A small sound classifier, trained from scratch: 18300 steps.
Rows from block 7 of a small sound classifier, named by matrix and row number. Rows with one number belong to one channel. Each number is 500 + 50 x the weight over its row's rms, rounded and kept within 0 to 999. All counts start at 0. Numbers have three digits each.
Before each channel's rows are labels from the 100 clips, of 14976, where the channel reaches its highest value: "responds to" is what is common among them. Only what is clearly more common there than usual is listed. The data: read English sentences (LibriTTS-R).
# convs1: first pointwise conv (model.blocks.7.convs.1.weight, 192x192x1), inputs 0-191
# convs3: second pointwise conv (model.blocks.7.convs.3.weight, 192x192x1, transposed), outputs 0-191

responds to: voice: male
convs1.48:528508453438500563499497566545412521444528498502385466443439408571437412607535534539597408494521509511487499538341587486551609483471466486445569488504519460489525490431475492423534486463538480483532442492468453423551503356589486509453526535496453507518421449479475509536548507500442531485410553571529505501452415473450438452430456548483495503472439502499350499503468509456553431500494464458487502495480470422516545590659490504498460573478536500508502564482538510500518501537579506483437441525542517488535537536428429564483469558470545567542439508435533540479500557571412501498
convs3.48:585530609506487393559542460487492486457492552462580387411460450491502590489550579600483445405542429571525497463452504541449520540510574448503608532537471498479505506512471478621444462509528486470410544540575541479438461551501497527583552543511507547494527518628489518432512531484623503522488575466467531509502460525486520590502523507510484484616544517544502558545482513473434494551498538639423507478492519471507517471594520493515474511567516524541468500458512460469502359453507522492515499441480499435557528594467469489465510550597614522644499482483489527407494570510517499484

responds to: voice: female
convs1.163:506374498483504479507509450383475525479461515478573567556511472488506540515406530447449532501531491499553501498442491561456633529517478508429495454514500501571467538561570456503471535464493505575540748527456516536499594531445590554514531474499470437536487612458597427517450536465455562422497499508431522582480492492524555507535511464541469442453460519504517423447517544566514505510589467538443516470504504497455553451456505462477507402510487501443470551508515512487507352623495503494489457431516505415491525433425542493467503598449565524525548440435433486455503469449449564521
convs3.163:473498471532449506526608518416519439489533435526522508502534585537487551571533509536503514498440476578528461519420486472479470506500505457609494425502507535490464441427461538444462587442479495405421657390523502538552513489432444542538518460517548458529472518452578525440545651492391404502482423584507448577523426467589489462396459479365557449522542551538456528468422485571430490564412525446553414498554489463455493500502517520514502506502459512418533546482487488448432496470481471445478497469520497520531614473457517544492496490425476525520536412528517477502484432526483484614

responds to: voice: male
convs1.68:459554488587533500468438527528541494550522470514613439462428448484509510500576485479471529475527363476453476442471487484531468518472525517478483454543510512592516502531486436501489477432596540497521446460542596530537521580486433493552534504442509516497607471506436538510554554504514539461529581540553529555449444488524374529516396488500420471504551500578343483489511504469490482493496525507533486499541522493530505415502476512500483627493566454520500399578440517500470526442682511514500556421617639544533453494504534528549385498513540508523446510534556594494428495450563568476
convs3.68:557481546521466502537622608559462522434467524500557463528470486524507517491431535482549472455519535471471604467511508527484443501498510531494596517499546546514508514572318439529551530560490500544449502530550582500523560553523517497506417489582513494601435464490549500472502498505495546573502468474581501593512428545561535418503532496436672493509551475466362508529496550416499495504500553505449609552490517521491506526563518550504572558458425481536545407455548358553542414480535545509495451464483590527543561516458497396423462495522524561493485569472409510470500485510437521467

responds to: voice: female
convs1.131:524437550533526439518499492438440551483487469411482443474466447464471520481509500569535499457374506543564503499464561627503442391491509565516501489460498473558538505567491405479519443505580633458516513477418503500423515485524528447505500508498581435504449427548465484507493509493482477494538477499470451422542502506566473538541570512444463473439602509469502505593485537576534395480500498614503496462568524373462591482603539517487432451511455485516471460445519512580494500605593507611573525393473509515512520515466508416489540447359422575587500524502517544561492523555491454469
convs3.131:470527493411539508550557408495551457466521523512538567495498519517507536449598477479501488431459513574427575495501503607489485432526493498474504584522504512584511499346505527519487496513352537437519558474508458565500439513508540577547488392529457514466515516489466411471489459490586488478509487569526585539590405500499374477509448416507536550435440551478499498477453633510475458431480489513512533579556411403387650471523515496491421475500501509437518492554436510417570498497452545503496496505482465592499478563477502551506539486535457536496501467470522522427472502521524573366

responds to: voice: female
convs1.1:545391475525477483503502516479492516451492497491566480540488454499527491525517445535406467504502550566435445374464469536501502512494549504447541506487511547495422516487499508534446414491596467582593362589582570633357373529478453532479524533482612415509416626480498513492526445484597478479492497458452419492443463458514528477498537548532404501524487439544465441482533528483545409507493521510509420494441498453463433459475530489587509438509450558487519613504478518514468587471442548483458503501460509514427392456524471499468533541469487507455430555500408504574481536520583544542
convs3.1:465452475520460493485484556539527490362487456494485487536388498471541595513549481510463452538536480513510492602473629636513476502490538383579452568477520541540494594486524520577395501509420515482509481521396468485498542518497470505503444472425483507448463435487518577513468497410526513682503493473474455517499544495505517499565548497554483406447540450499510459595484413428424509539452512523508525527468560466431451511483461505541521569418546521555533491557492497489470559508451498498518515527537510407484468429598442519500480374446440530497428517505592568471473558587490563396

responds to: voice: male
convs1.99:590540510442567509461402489423550457503444574547543526488461505530616458525499480577561602446506486532517541509601492461455576491596518452420526546438519589441432499470501536491500452379381508522532499514418489494528468472570507486403416444464617559518492490565518616541497536501549511451527542510513517487490537509495487488543530433532424506462508408524435568501508487437453532475525491432496471526382550488493574514489523503559473595522526506548460538351491439519474461429491416506524474482485453483506448500521449499527460410535409504507505446498401482561371438501496540537
convs3.99:529572495501460511459632480538501490466569506551482529498549406474506535417501498497471478495445498610398480524413465482500505482500499413540555508499460513437573456466528533451554568625537644519539473524564447478488498486424507463497486491566499501670456502482537476411454485518435446578498517551508537520564535510527435533509503626496516448415497517538519547486500560532613677511515449634539491485464452550490497497513465499473431422530447549529475514533459447507553517491471540510483509499612501462506474530444508565425496535525418440525572522518530522432613513504544532540

responds to: voice: female
convs1.170:464545560465499418444596515477512535424552508498466416596493520494485475503519500494409536498553415501506517463490509504550480488436526490483419541527529533381519397576598508480500503613551553493465560539450513541592599504570522553575510422549509552368517528499478383512439505549508474464508467542510553490498605445630586584505629534541474494478425504484546494469602438521564523554480492591471521499442514542460581338472466503479473512465485574519511431467485511545576455480485577516525496519450483539496504497496620487470457515464474501548496464567458524484496502497437530467
convs3.170:599509476381516499470516570445524498492465514488497542514595501433501473425505530549448524447503415430530553585529490507555410493521528478573540457434550531499502511399468505568581450460448444526543504500475536580492448401447494464535526499474470578427595424534403520480409490551503510507515542470584426500535471540474579543434507508473564486512501485459513453504514532436530423463521541522439527531460517507450480354473469452548406483561432548600541593524383475545385417452513443566479509389400565437460427548451509497402490532497482479508524486490494540541480545495504533462

responds to: voice: female
convs1.136:413515511484496434496534524482462493532497548549483556508536422518527399478476480516489555500458567488467473526467471503441539530418501526430383563553528597460554614560524450493514536569380550540539518472428472419496472494564464480481513546502467512432605508445507412501494479588487519418568490598532465503590547550521518528496412488497467502420456495539471583436494511527490505460542513553339546506459515497504515563489503533451504490445480564486499545588504544449555631437528493451483592512483504500525456437486384372442462505612399500552394506526524441545524499503542543500
convs3.136:600426474456453575429505563473438495499408503504496469513579525474467507517463430423498465487570472461559465498493475501516406579554475365516501513488448488488487408486504534487510498545501491409561470540596481415472531551522420395511509526393499508512534486631490491460502493443495534481516426334482548495480418546491449563446389482518490446466479475531537486500490529504500444548501521566457389495464515492430555563455505550500471492474487520507554555506510532525541348536523584469465460461495513432399414424487430505549520574452489568459494540548521538604498561585514440457

responds to: voice: male
convs1.35:529620509462592514507403551557472498496509497545528444545424501491457508438450430484484482447471524495513517469485455505530223532556505489570471473600501574494493514512528658518486517415494507474522516519461442508539500459523480545457513509488495561522479487566490548544411503482494496454493495545504505638539439499517426518486489464507503497455518532439421511489491518443551597474510467427499467491436499446495412511493467480495503520460453475479531534506491466513462479386415460511399474569500469463485442415473473487567575491543508504567508586522445481482454418508479685457
convs3.35:512498491578493448445630526470579482550519526530515561484520556541549510490511495557466558526505482572538520471409439499545656535351478519493546482491469550476528503445585458462510528512448498543500501537522442560499514480513498575487639550490499495504531490605502437557478481480468513457542526504480644612487521517469513532498460515452470501445405511454549548482503419508518513574501466540547569523538452490498518438500475514446493617500504519480427482467512491542475464602455499473520498499659532447474476536495466460505538594547439510473547433573525670505612532561611512482

responds to: voice: male
convs1.155:521530492503521511429403581501471453490550469452467493514631438497478499520531527497445468478526423492379527414480498529463453506591455563624396486448467441565511546558522419512461407469529462528480484467494458491508444519502511649593519539509455506557521513543512509468598479518383512411505523535485515408521552504499447525552517469388545438517462496459445561497536461532427582496503462398494552500513433535610513483455525534475469450563499483479538471592517605527477487516516487468528517503632606503475512508445453463487520466441423489572414552513414456550475477506542420542
convs3.155:389488495457470473539480452524478432559410471502481493461518517539447540473434543494447471509518387447404459489546464510536448441499508444522374520507506507415502505502574633472492445435420474478539461563524539503498449511504406523411583475453392556501533541420448494501482475481436502463494426469523493449498519510463498553457426487418373592521521508546402532513485482420514494481525650439477511578520516480371461514481496484440497532437532499504551494450455534488516553529533488450474525464409492583500521525489565534659408435446465460479559498566539481442497478494410453502

responds to: voice: male
convs1.180:480503571502452483421512467500517461528579393482445499551537488542550564531538490509599507470453526511413595538468514515563515424460428451491582464571534550544513443477445473555518541512556530537647436543495586557589446542425503629510546538469490470510522394552513468489581485502413507418406494452537534499499494521394453456453495515555567488561485511497567522546481547535484546502569476420505468471372482568444496467529469502539551501501509523484488519552450524472500547394464504495600512472406505458489447500470526408534533392566484453497568444557463477565534457500382468430
convs3.180:501563445522503535482435463562436529500442545438498497551460524462487473521604439498520437641432517463489612521527495542503494575472482510481496595504442560497482500512412510475534497388543541501518496597473518522472620564491542485491435581518499580538522515501526507534484507538583419568489378499482467476564441537496413541543559524459555459578506451409529482530524458462585591455476519496461533502508456451454596518537487503500477539495477503451469504499524448502551510541416472559389441522484540519511427476416457498471393496370513500546547581548427470565531506507653549595

responds to: voice: male
convs1.61:529391555494497548545546566543527507583475446512531393527556450484495586591517422525541402494494510503465468520517455406565521515474524603427651524515503474578539592454478380423549489481560528428535512564501453486467543374476513528515579526486463493584549522438461475541498501470501587506494530461490605510476524462457492426535479482583498511565449406529463497428580453450523556586530482517501537498559447535500513473529529509516444498571491568484481568576463531544576589499528509525524415475512560512604500490494467562460517524537466478592552583490523536618428437489490517527
convs3.61:509443470520476464416405474498478500532559566531421527467482534447500441470481561562515496436516453506542384483443606535603518511618544444516481402536446507501505475495418495500455489437469485487467565508513464475539486434535468432578421555507611494496460374590413574406502565456553529501491502608503567530449420520505551486557545505458509500464441542505518539543483428516384604459487462551467544453549480421455456446519485542477500480561458512556510465479489503486473344449513493509480546533475455479470515383514507449480452500524530576450550500491431512489576508536398448408

responds to: voice: female
convs1.71:478505531494503494527528467448442508550546502493560475484421449506480481480504499454506484573549444487488423517561469426534471590538473522480443474479463451511426524406541522494498494622547538540560549587492458487578511573521541512461506508459453358394605459588385557530499421465498501405537432462454519520576522420541494575511533559482412539448525432480513537545502425564557482425524445599505490500498521496502485437486499417490468553385531546496490492460522512421413391576457485503544476466459466530514498375491562477398396504542473471479378439478545467506440513487512523432
convs3.71:558554422504418452551532415474480518487477484514539428452542474539520478588431437439540424653457606503561441414555502565440494505469589586528473443483530577422502520570519473417466540570540518530494533541493532544531502537516455485518515475507501464523494488425523494544544515422449578410532429480408522564494460422501441451503531512586342540429502505466460489444469501494428509501547481517565563486519424501536502496569553480461555480498541527465454380522556519478439551554457509458418445518623506599364503473477511486497408500500483463534511424511496543440482482533490495458

responds to: voice: female
convs1.66:560561537571525549555501473483527552489502509595572561546519511488631567635489501518512382568518510504497464375557511495490470494500482618512496542533470504518581520501378464561467517483495505499764514522462502515492527529491545432507501488481528483456502501551528566480538449478463513497567520521656465456632476509512391506522451447550492543499523464491504422507620476538404563463497506473513492512502527578522565437442445487496475431436505477480498497460503463484507460485563438455484508432494497479469488460536506482460484503423502428493445431413460501555527472535444498495
convs3.66:425432519429478471471538551490482493498453496492613451548506464418443460583564539523503476518531499525467604486479534437471518502445523526546516447534576384534574553520499582476391578450555525448514528451496497548528504550552516507460605491560450492453512498458484548516539500459511474534434500456667503455493447599472575552423542464537520443482553584504414504546506554383497456443515424455481532491469480538426499594507466488568518519499485492544521352504504460485549501443513515536537421643548486497585510395537455497469488561515477522475528488499463483528509463360581497555

responds to: voice: female
convs1.47:438507520497406514483501524551501599505494488422497529543558422499544447578607507539561442478518451489478493463455421535471447512393401468466493417507469540480432468496468519542554499495521498508507463497494484498488485557413425434556536485468521495496463500436477467464505477610515506536478535519508452594538518523502685489472511494412556524397481439530540494424503454398489499508605508554430434494494483485498551486433499434522462497502490537528526617526465500502460377509512457555476539435454540542512475517490504557427381603305465411512541587511496501531553502441527484531
convs3.47:405475509545605465458437465504531540520554419524529488534427489492426520617503502590537478453452465504497463515544565496565502594366518499478473494495523572531529606490484536498490566547553534491502547569571494530561528558448563487521499373525466490437563466479487444576422567501495539514493505494407491470487574520493370513504513457503563484368530477412454546467432500515497581536473487580426507482493538516559518592514442444576610510598458537515459591511463435477476430506493455498532466456511515444511550540519456503518499453457409479472439525387569500490523453493559434607

responds to: voice: female
convs1.16:499387514524572455387503525349504553643505500300503548556488568495547487498477454491491509523575466587528546500517507492576480461427568477461505498512499476499478505577479547492436577490426486466470515500515553506513483536562488512601503437624482448531487478543518565458466534500477468498482481510449506529483534414460545500480531477545445516496506497494475546556467529504482558455527454491439420524526503469517497528523507583500477505542464506574554511444620566581526429466505471524408450391535451481461466544470496539462486486574500603484436421509478510465443534555391416649
convs3.16:578478483561519506493461427432539532496521567541443541527513400522441486409625486502430521479506452511505616549564548510539498593485487499450485514498494492495474518494414484436440468583466591503536590519505571614533439551565476547490448534449442604424532445575470439381585431501384470467512534484529516559513528507430506506587556555551478528471387457459528538505489485480491530540519473529580507537481606440525517500518438430485464515407455439430537466539501574493512451465457490536585615584501508495509527413530563495448440521465574489578569499530511504502477521539547573481

responds to: voice: male
convs1.18:538483534553486486518492513521537443527502463393528516513520507489715524527496540522421507504574507548437491534484502466381534487510477475504504477533507576474637475467501473570491384470492536491471395504464565497418508466538583531564491466460554520505576473531569445508557404496333506506517534566507522583517546499446533493420465497424510516563507517526454522518480517537544342526427497481528488488412509529497539483498560465572616513545500472529496484507473504514698514516531470502552589535506527533497493485469489513473489549520480536597445520489510604565482498566527487543
convs3.18:669512507537423510487490506502467526503464528512481502516475544576475486389457484485478687688468553369529537503504501501448522400501484492491526514496507561509502449468522505494495498515605485505492497483549456456497531543449619508491496501526538533347533491490429501504499474555495416504497505464546512569496452499485416511503454489471547419604403433450510580556488524516506614554463508507657485510482508576482442495481444573452555503570460556485480577506382471512494502470412539530493564512440506559597530537444467469491544551527515459488485484513538487459500504488480515507

responds to: voice: female
convs1.88:444427500501456496499503592465563556532510475518467472405506496535481485451634517519525481501518491518454585544497533600575465594471541495420455488516512482468540500447627538394522495516481489510496532525504506437558528484474496445536554470517543437555493458556522468498446527511548484494486526540460594570477464499567584544531409448492526594496431494495501545578390524546428365487418506545501533495558500582475491447464473421588440549500538482555501529487449465517487495480513475466529617525546510448573417496440451469570516440487520666451508446455508330494481582478553456483
convs3.88:548456458470427518503487516500579493474549500427501496567522519504434442510533507529523612488437625478554541430439523597524588486554497492538515385511480477560543483500485531445520591534466446469501466506507511488483411454483478469591564470573444534432473510520587492476579467458421520500519550520452534502448500462481494398451406544454501488511482451480417593538581494539523624522557492482472517452477451496534550536549505510495567527461480442474504565606341489502524535487502616493530494489450459345494589396447473516496558449511418499501481461443473462503544536554370496517

responds to: voice: female
convs1.28:495458565544416436504554535512502507518507454486497502656496479501485428557538534524495335504466517501555536387520529519405469494489498464489470529337488534490519448488547612537473541532477432535509411479559474470504363438497493502494503489542557451541536513446453562504497500472521512545475482476637522506432534552472509456450439610581514513498524488510560390502487479480571504416496537515562450513480653492475496526478519453522512516465523575472488652434515574523494503485509510528497512528502569543358509511439383440415475466481490496456477526483543458501566501450506509510
convs3.28:499462482504385496450488540453500503525434502506481498491587546433466530492640526473482554515545495498457590499437419483494453516529571387536502524474472441465480470495404484513506480478554467436379523472371429497496444497450487468475482511494543532528493499591437415451383494450507469545503517587372474512564500514507515561527469488458491477504499457458572537438470491607397499448513510517477515498495401401394498524499469523482448511549417521453506471451512442486476481427378478472567406432523431472590559466441468501483452523491485510512556534507587529572531376529560560417

responds to: voice: male
convs1.7:501532594476446529488442651512469417512453508502550555525523479506462533518486446504506492462489629495513586520401505491483403518519506507492506397566495494590462550523444523534524463486516435509478491510534444507444491509490496442493433440484416513503503429583533528465442552534458497527409458470525388581454423479554482497565446469415579507540589513558449532523511537500482479521434494473489567476413560484538511401489546440493622532466483533471570462604530468543499411504585513543651483480498466502500430493430536481476504518448531635656545494540569501487529505551543477491
convs3.7:464519487534573512493395432515522502579569542510501529485587508475652623465404518502366515533486496556549497431496486489564629451462474518444425462503555497377514509507488483486498488530481469507559535551465527453434551450457378495498426554464441453542439545631519420515471524472416438485574531589436524539502507520666503514487523533481508489508521471522500478527564540489456418498509528470524586553600476519538464500471442450562436403514617593503535569561495532534448510575455479540473496486476520453513538473520480417509493521523548519517535475546508501477440567499490530516

responds to: voice: female
convs1.94:553505553491516564500523471514566526510581543446553461569446544510553597556474474526527409371502470501527568431536414531405517553494430451506461497498514456421550595509546525515488512542575442523434387527409371530453496521521522542531529517435546473491501485464486437489567426574494494544478513547387522512511606487503555424521591493455565552547483437534528521426433468488530551496550539398392505498468507601526475583472460486572579509493493500514461518541508450443393594505499485527512510491471552502444505513464482553441484550573541491501490378505556479463483496472634462553
convs3.94:538508479547501519533518478502509543554473458426492566488504446529486455453492468517486495591497506517530498490475472559465439462438507490490573521505556547412464505536517489533477509469604564525466517447482650576544485568512482457550551495473493500483496492572467530523538409580493501510526478406616456487502623482546611468496587450518343460506583518453470497561510513454532491544499545503413412536487552626480550541455416507372455562501523503469495527475513455490550581467504536477476518450487505594563448468480526429433422471579492477467511696561466580434463517495502516440

responds to: voice: male
convs1.122:429501508580502479503470471434546556665489356441529454481487484496547566501573455460447530547482493535526547471502484465639511524493481492486568502502526522559505504446444457501472473443507470592486541489500503507505443515494377510616725497497511470548571479508444425498534516443553545521518577537462551503458540508424474571502533535414433500529508532476478474508494454434582469495547491508501538496521542508515493450530481483485550532470574382519469478527479500470502501522622524581503484458580558510577502501455505508618491623481524446537450638521439541467454468495505542534
convs3.122:541570540468450472574544519532528631492567487471504579519491535553539557514566479533546452549557471516503568549504515502496558499546550505606441565497473511488411541493319432520485526492566511550484551507507486534420498470553564521551437468456522509544434458528409502514505536452501500485522584525431478510466464485552568413415456508551538516510494586486463499578526500468433478498555502478506500484484522641563593561605490568489582490490518504464502416417530380540487443523521519487526443464328493553557531514533471538411442456562523531519483582438411531544516544479521516436

responds to: voice: male
convs1.102:559530413564499632502378573502547533630464420539465457317421533502477520471517483451520496465548549469462533516484452492525413563468568527536535482511533517569496545496488515528499495416538487444544450463525493454464454565517498516553530485489497493444367490526424401530426509473467464496536484466622533491460388499517485505478528523547523454509577454451480497537438515422493443469478532517546521492496447498471477556454432384595560409493505483477522476428490503445470531377496548516531487450519500511490535441523605566528436521470502497447602557471470583503488590550493554423
convs3.102:573487505497435465492468504574512510471546466506487472409505370474510489514526516441562521493506473534507419584588518504565578501588568438558587513460523555416517416575492445544502483516529512506538507487534488518533477502499533501523430510567541538547459464387590549451464501413514526408479519615491526499527358538472496527539513487561425508499535477496524448548494500467496517512549547486490512446488477521457478530562499545451562497525457278531474482370505458486492280513498450473488541472569510525503598497548491497396510504533530534539527533463523575464525467461448516534

responds to: voice: female
convs1.178:466467562512520492512500464430524523475510536435496480473423565532481593415430344481465449475468433492516498435453503492519487486459502568538511474434511343520512486391458470473542534453454419503463529479512473548539514456499535607425576489523471529448428490514497458499402586494514569426519501524438499564359518547413580498477603511547519489468547480483577509601555500486531574412447505520463575493587473473482587538513477606510466428497504552495512504497530525525457478505580586586591529440435557483487478501545414502452596560478506484530487438510523498544503512416480530591
convs3.178:543450407465532456443502459492453502494485527397504577599521467446564476565496582507462450462554595555480446537497650524499425531476520536586573461569501627439465578559566483553461500450538482598517512475581574538529440548547470523485487495565463478490421535453430464505553467539486489437446470476522474607380424499479420512490568500425493497470483509510464511500425548449431529488572507468405457469479561526544426562489443568456503526505463494502505521543454504401475504445575627508484501482497555527545508491525529451450629564507483563557404546456554544508500464485535499500

responds to: voice: female
convs1.41:459476524512485505485485403480523508522500571515525387491499558499509639482493544474598423526489562528533557447455505447554506517433403509443499583413490548543456499492538493436438514504461501485510502489499462501510473460494501443480534431548458612451475492421525405539369462550554461459519520472468528599523497523480678596504584487566506505381471481538537460558549517414499545560485490545524491505484445473532484444591501472509366486564515517513498522562526438496464497557608572486471501524386572512336457548514488533486507455527468446523479432536469454483452551536492509459
convs3.41:538393462541570423470521416493507541490550469555482409488462489463432431448463504553525527569551538511432402493552524481401526426532547540475544405491546494496548539495438505504456565523501495614487601498503496520545486529538610477488430492510544565492456502435556654497460526534532529465604521520576516577482454445516513496586550344467464499390494429460449521559473502468382467624520510564501487476501509531483531482569602555456535490521489473478471595476449485483499455441407432466484502456543449478516488621531561476501439533505501496499455528514527555483456519551503499414

responds to: voice: female
convs1.54:496433573517497496467484443487510564457473531544433551480498550500450472480519596486482429334393466521576556501528503495497491474502497497585596558480507538440449497489528586537571469570522540544547594437435528539403517402486445490474508596469487509423554480586552523503439490528527468501477401565497500415559496508483568483435614472449409497470569480400538484472516519509605489490467506490579479499461484456476456420567516480470448556471541496399524389511496516447432470536422490491426479502387445511606521499461353497455506507490488557475484424531520518504500527516479474565
convs3.54:485483499514604454585468493486504518559557529489448428539543471555492452496489536503515473473506642429481427417456468511516545425533456490472498541505432527479541566462625473439507525483455571432505440465560490490553458478485368567555554507517545458456526499447517407502513539475495457502472617517478459543389454427505569600468421506528393547526449467539407409574465461604402478511498501519525514490441570497482452550507480514481540496484486525429509499567456605527447444541481434462438459514606496600486545399499451530499540529523560432484520541511456554504548614514486437530

responds to: voice: female
convs1.113:550632468453476483523463485589473432501424508500516576493435439461501523405457615539515525561544433527514522497554516484483463566470548580523481537621486522498477501432535482584519484498515534501473527473412508524544480552550498579472512473525545549638506521460505541526552473561494483456536438382418519596466538456547486543505531495532509492508541585604426516528488499494568517536441516459452457503514529485455459455543401503409421526470480500479532505490428461458662479387514535493475586525447579502517466574524534428560585568419498544571485575478514488522631466502554514481
convs3.113:494560546483517471538521521459512484487404502482547533572466494538520566493542454464427515397481437440474520477501471557455436556488522488457461488517459534500487601535664513485520478578447540569491424443535508493568506450410552535529443499536444502559501443504642491513620616529482498498604462530521530542489456467495504426507638598593484394506504539503547503490556626517489477486459461504535502486500477523520512463540554474519349503503491437541513514511466533487508515522402487489485421619605438521483417501561447599473510569530488530453493533606474540495484457543536515505

responds to: voice: female
convs1.44:499408490455351463506500501577452482410434502664501467470522460531423549562436507476466505432484488500538503545435387545522495471423516650422495420505507567504483535524471505455499467527450495496528471476449560503587515544486490485485571491542393508498458477441284489545534380544455486538495576475524523522550537407526442444486467501507436482435456496529494488537504499474510519510479476561401485476582498467469504500538417505512502541507567497498553376496421479454450428500483457538551494482453487538494495451437516506483516555477543415583527535435509465439483414522531508435
convs3.44:488526489480603558549538496516534422555459427505596601535485468504424542555640534508440526532461512508378497510502517516454497414490516496477500502479497420499585473497463535409506551511476476509468480547483503544507452516500579570504479501516478365597460472525573478568385434512598478491448524498502494504490578534562514518507531538422544533536612420426449513509561499506497497461511497560426496425424451618496484502512421567528523536557534526470505515430490524521526500368528498530466540505531439416444610573480468529636557433498557552569507469520393480465471486485436513495

responds to: voice: male
convs1.77:470596533496498443532481536355511503526454477399491475445428409515490401606489492507457509475587484500500489502427515614548519524490488417515496505396459523507488500570497464445333474513564452432522503572472550494505468505526522494511463572495449473520421464427445458478507509529469519504492462425479503503488497550472502387555518518591501435460502478508498529499476508498639538504410505567498405524521443507519476481610540502557499491526500467490497448537591464522496518500618537511476439502516548553535478484613619469480368498485497494556520498516575501505609443475490505351
convs3.77:526514502553502503546521488503503552501497527522460380453489471500528490529571499489467535463553528499549590419557535476360446436518482501483538444484462501470521461491597544582598503565412490512631522482424500525440470519507514627564506529473490542413647507586452532483481468461518550583470562565604468506505470537491484488575502459421587598525514513490425500490507477462490499479537574487474553512427485463494477485411512566581591543499521505525502524484385531531398529502445574451522437416499506520508498505579468516497513590501549491499500448547502504494427586647511569422

responds to: voice: male
convs1.147:464476497430555440518515496448522453619441447547420516478494539462544451494476424518509448459362516480450502456560603495519502548574433480499492517553467496495600498552560473526564483503514513474484470555512531526559493521537431489568602399477498487523551480591528500450466497466445540405407591571544506531503540526597515462545424520512618447510433500400498449536575501525566502549515460500541489516467412460567480464448495537506474376520464453557492419597526432497456553556428500583508511533424473493436443488547537487613430517456442562533444509464595480495504520565442548567
convs3.147:466485466481560519487557561497422433479529519438468480492527544565541461474530495497423509522514527501571511485497527499513465581549485540531502482513504454481560578474551479532427493463555510523591612529537505559466576530456408603474568458519539547559487525473432561472447496446411599466529472581458559519584433508526456592503502592495546533494468480497494521363473477546424516448534563399471515480499632488559468555597496489574574630532523494585493464415513424504481454470502488524565464419606453450583529517455494484488432483575501514537455546490532352571526543491504521556

responds to: voice: female
convs1.14:565513494567518438511570468538476488521583498383601557503585485521495468422482547533544492558516478510542538485484533555505546572518486500568443507562512512437504508499522498493455536533498415456567503564456472458573444464429429486522435565648421458508522452502510516512521472539667488531537569592526483488545406529409412551488458520442362504489498560543519428490526434503527483471596476445438464471439489486548461561421425532479471521505433527501489501368601524505509419503488498506470558546436579500523612514420470525474589491551535499454483557552484440532452436546498496519
convs3.14:438511557502401515424439504456500491500534523437477536442513492495376501486505514521510530477568509462469482506471470542539429596507517416450518443601516377471478495504506516422420530500462547444501423489459462378453489455577480494475457490486538646504484523427508471435527495493417479451448478494413519497434497512507426510477391498626453558620497505482583532557487501465469506527486449460467413482557509502453532558543457514527480574480523420460498515479499481497463485386457508549540433562619459441437401529483491482561463499412540531399504491512590440482510466390559515422

responds to: voice: male
convs1.175:469530436509508569518497438479432503561539492510538458517527514481564447507450444512539412468493500483490544544507684434480549521652411496387585459491487508600509510482628527572540491426469499485476490444502444493527499390500447523561455407502428597568526495459443560514453507475487516442520640543533519478522498520477523521516427475620488494547458410448552414504512575438503449448525523511525450501515442462590472503648527517479438519519494535467483511525508473442484517490517558465552472480531435418567485569480433524514567544487489524561537560514461523490444607535504491452
convs3.175:540490623544454487527529470522508521487481601559500484453532490473581523500376501544520471494526438542453458471476494490484465501508463408420581510505471433451490484460425519581528467597530505490569523499529459552548487460497559444497468530466534525578432465617478545384537507428520558496521512402413540558545483503580492515533447491441468531449466490477440487538444581433487513503521555506414456480515489455350443496579501554517375472548445598605506519471448417503492337488536510517488488459572503432502511482524513521478486467576540379527512542453436570465578528571483524514

responds to: voice: male
convs1.2:513504533407481604512519525564536492504513553548515555500630525420510514524532444457328530491510506512499477496500543511561454475506452554531557465494499554519510504486537483500496535538502488524496521516557541498487541565585520505450475533472488460405416521496532494547427446465531475498388521413537474512403466412541503520501483386517562555583502463554512539468513529564560478494507493490494569486308506505490587479554463507499501452548468542465502517602450504488596408473741490556503490547480552458447519446505437511504545571479538446484454556531479447485480469481602505559
convs3.2:566508520484524549469507523497491517362535477506528519467533476464491495460483558538581528459489435527495533659496489474520487506500488500558485511454502540473523484510406451536467483558440457512455540481464488497506514574513451465460567562517523504499520482431451533496467463506542554542491458446427459412582496456515522429438564441550601455408485498444677487563418492485500533552595567450473574425476675464503551561417515506476534535543484481507506546478597527523571398507508505539457615532451420443509462516507394439500497363574505467455501456483483388510492473478460467525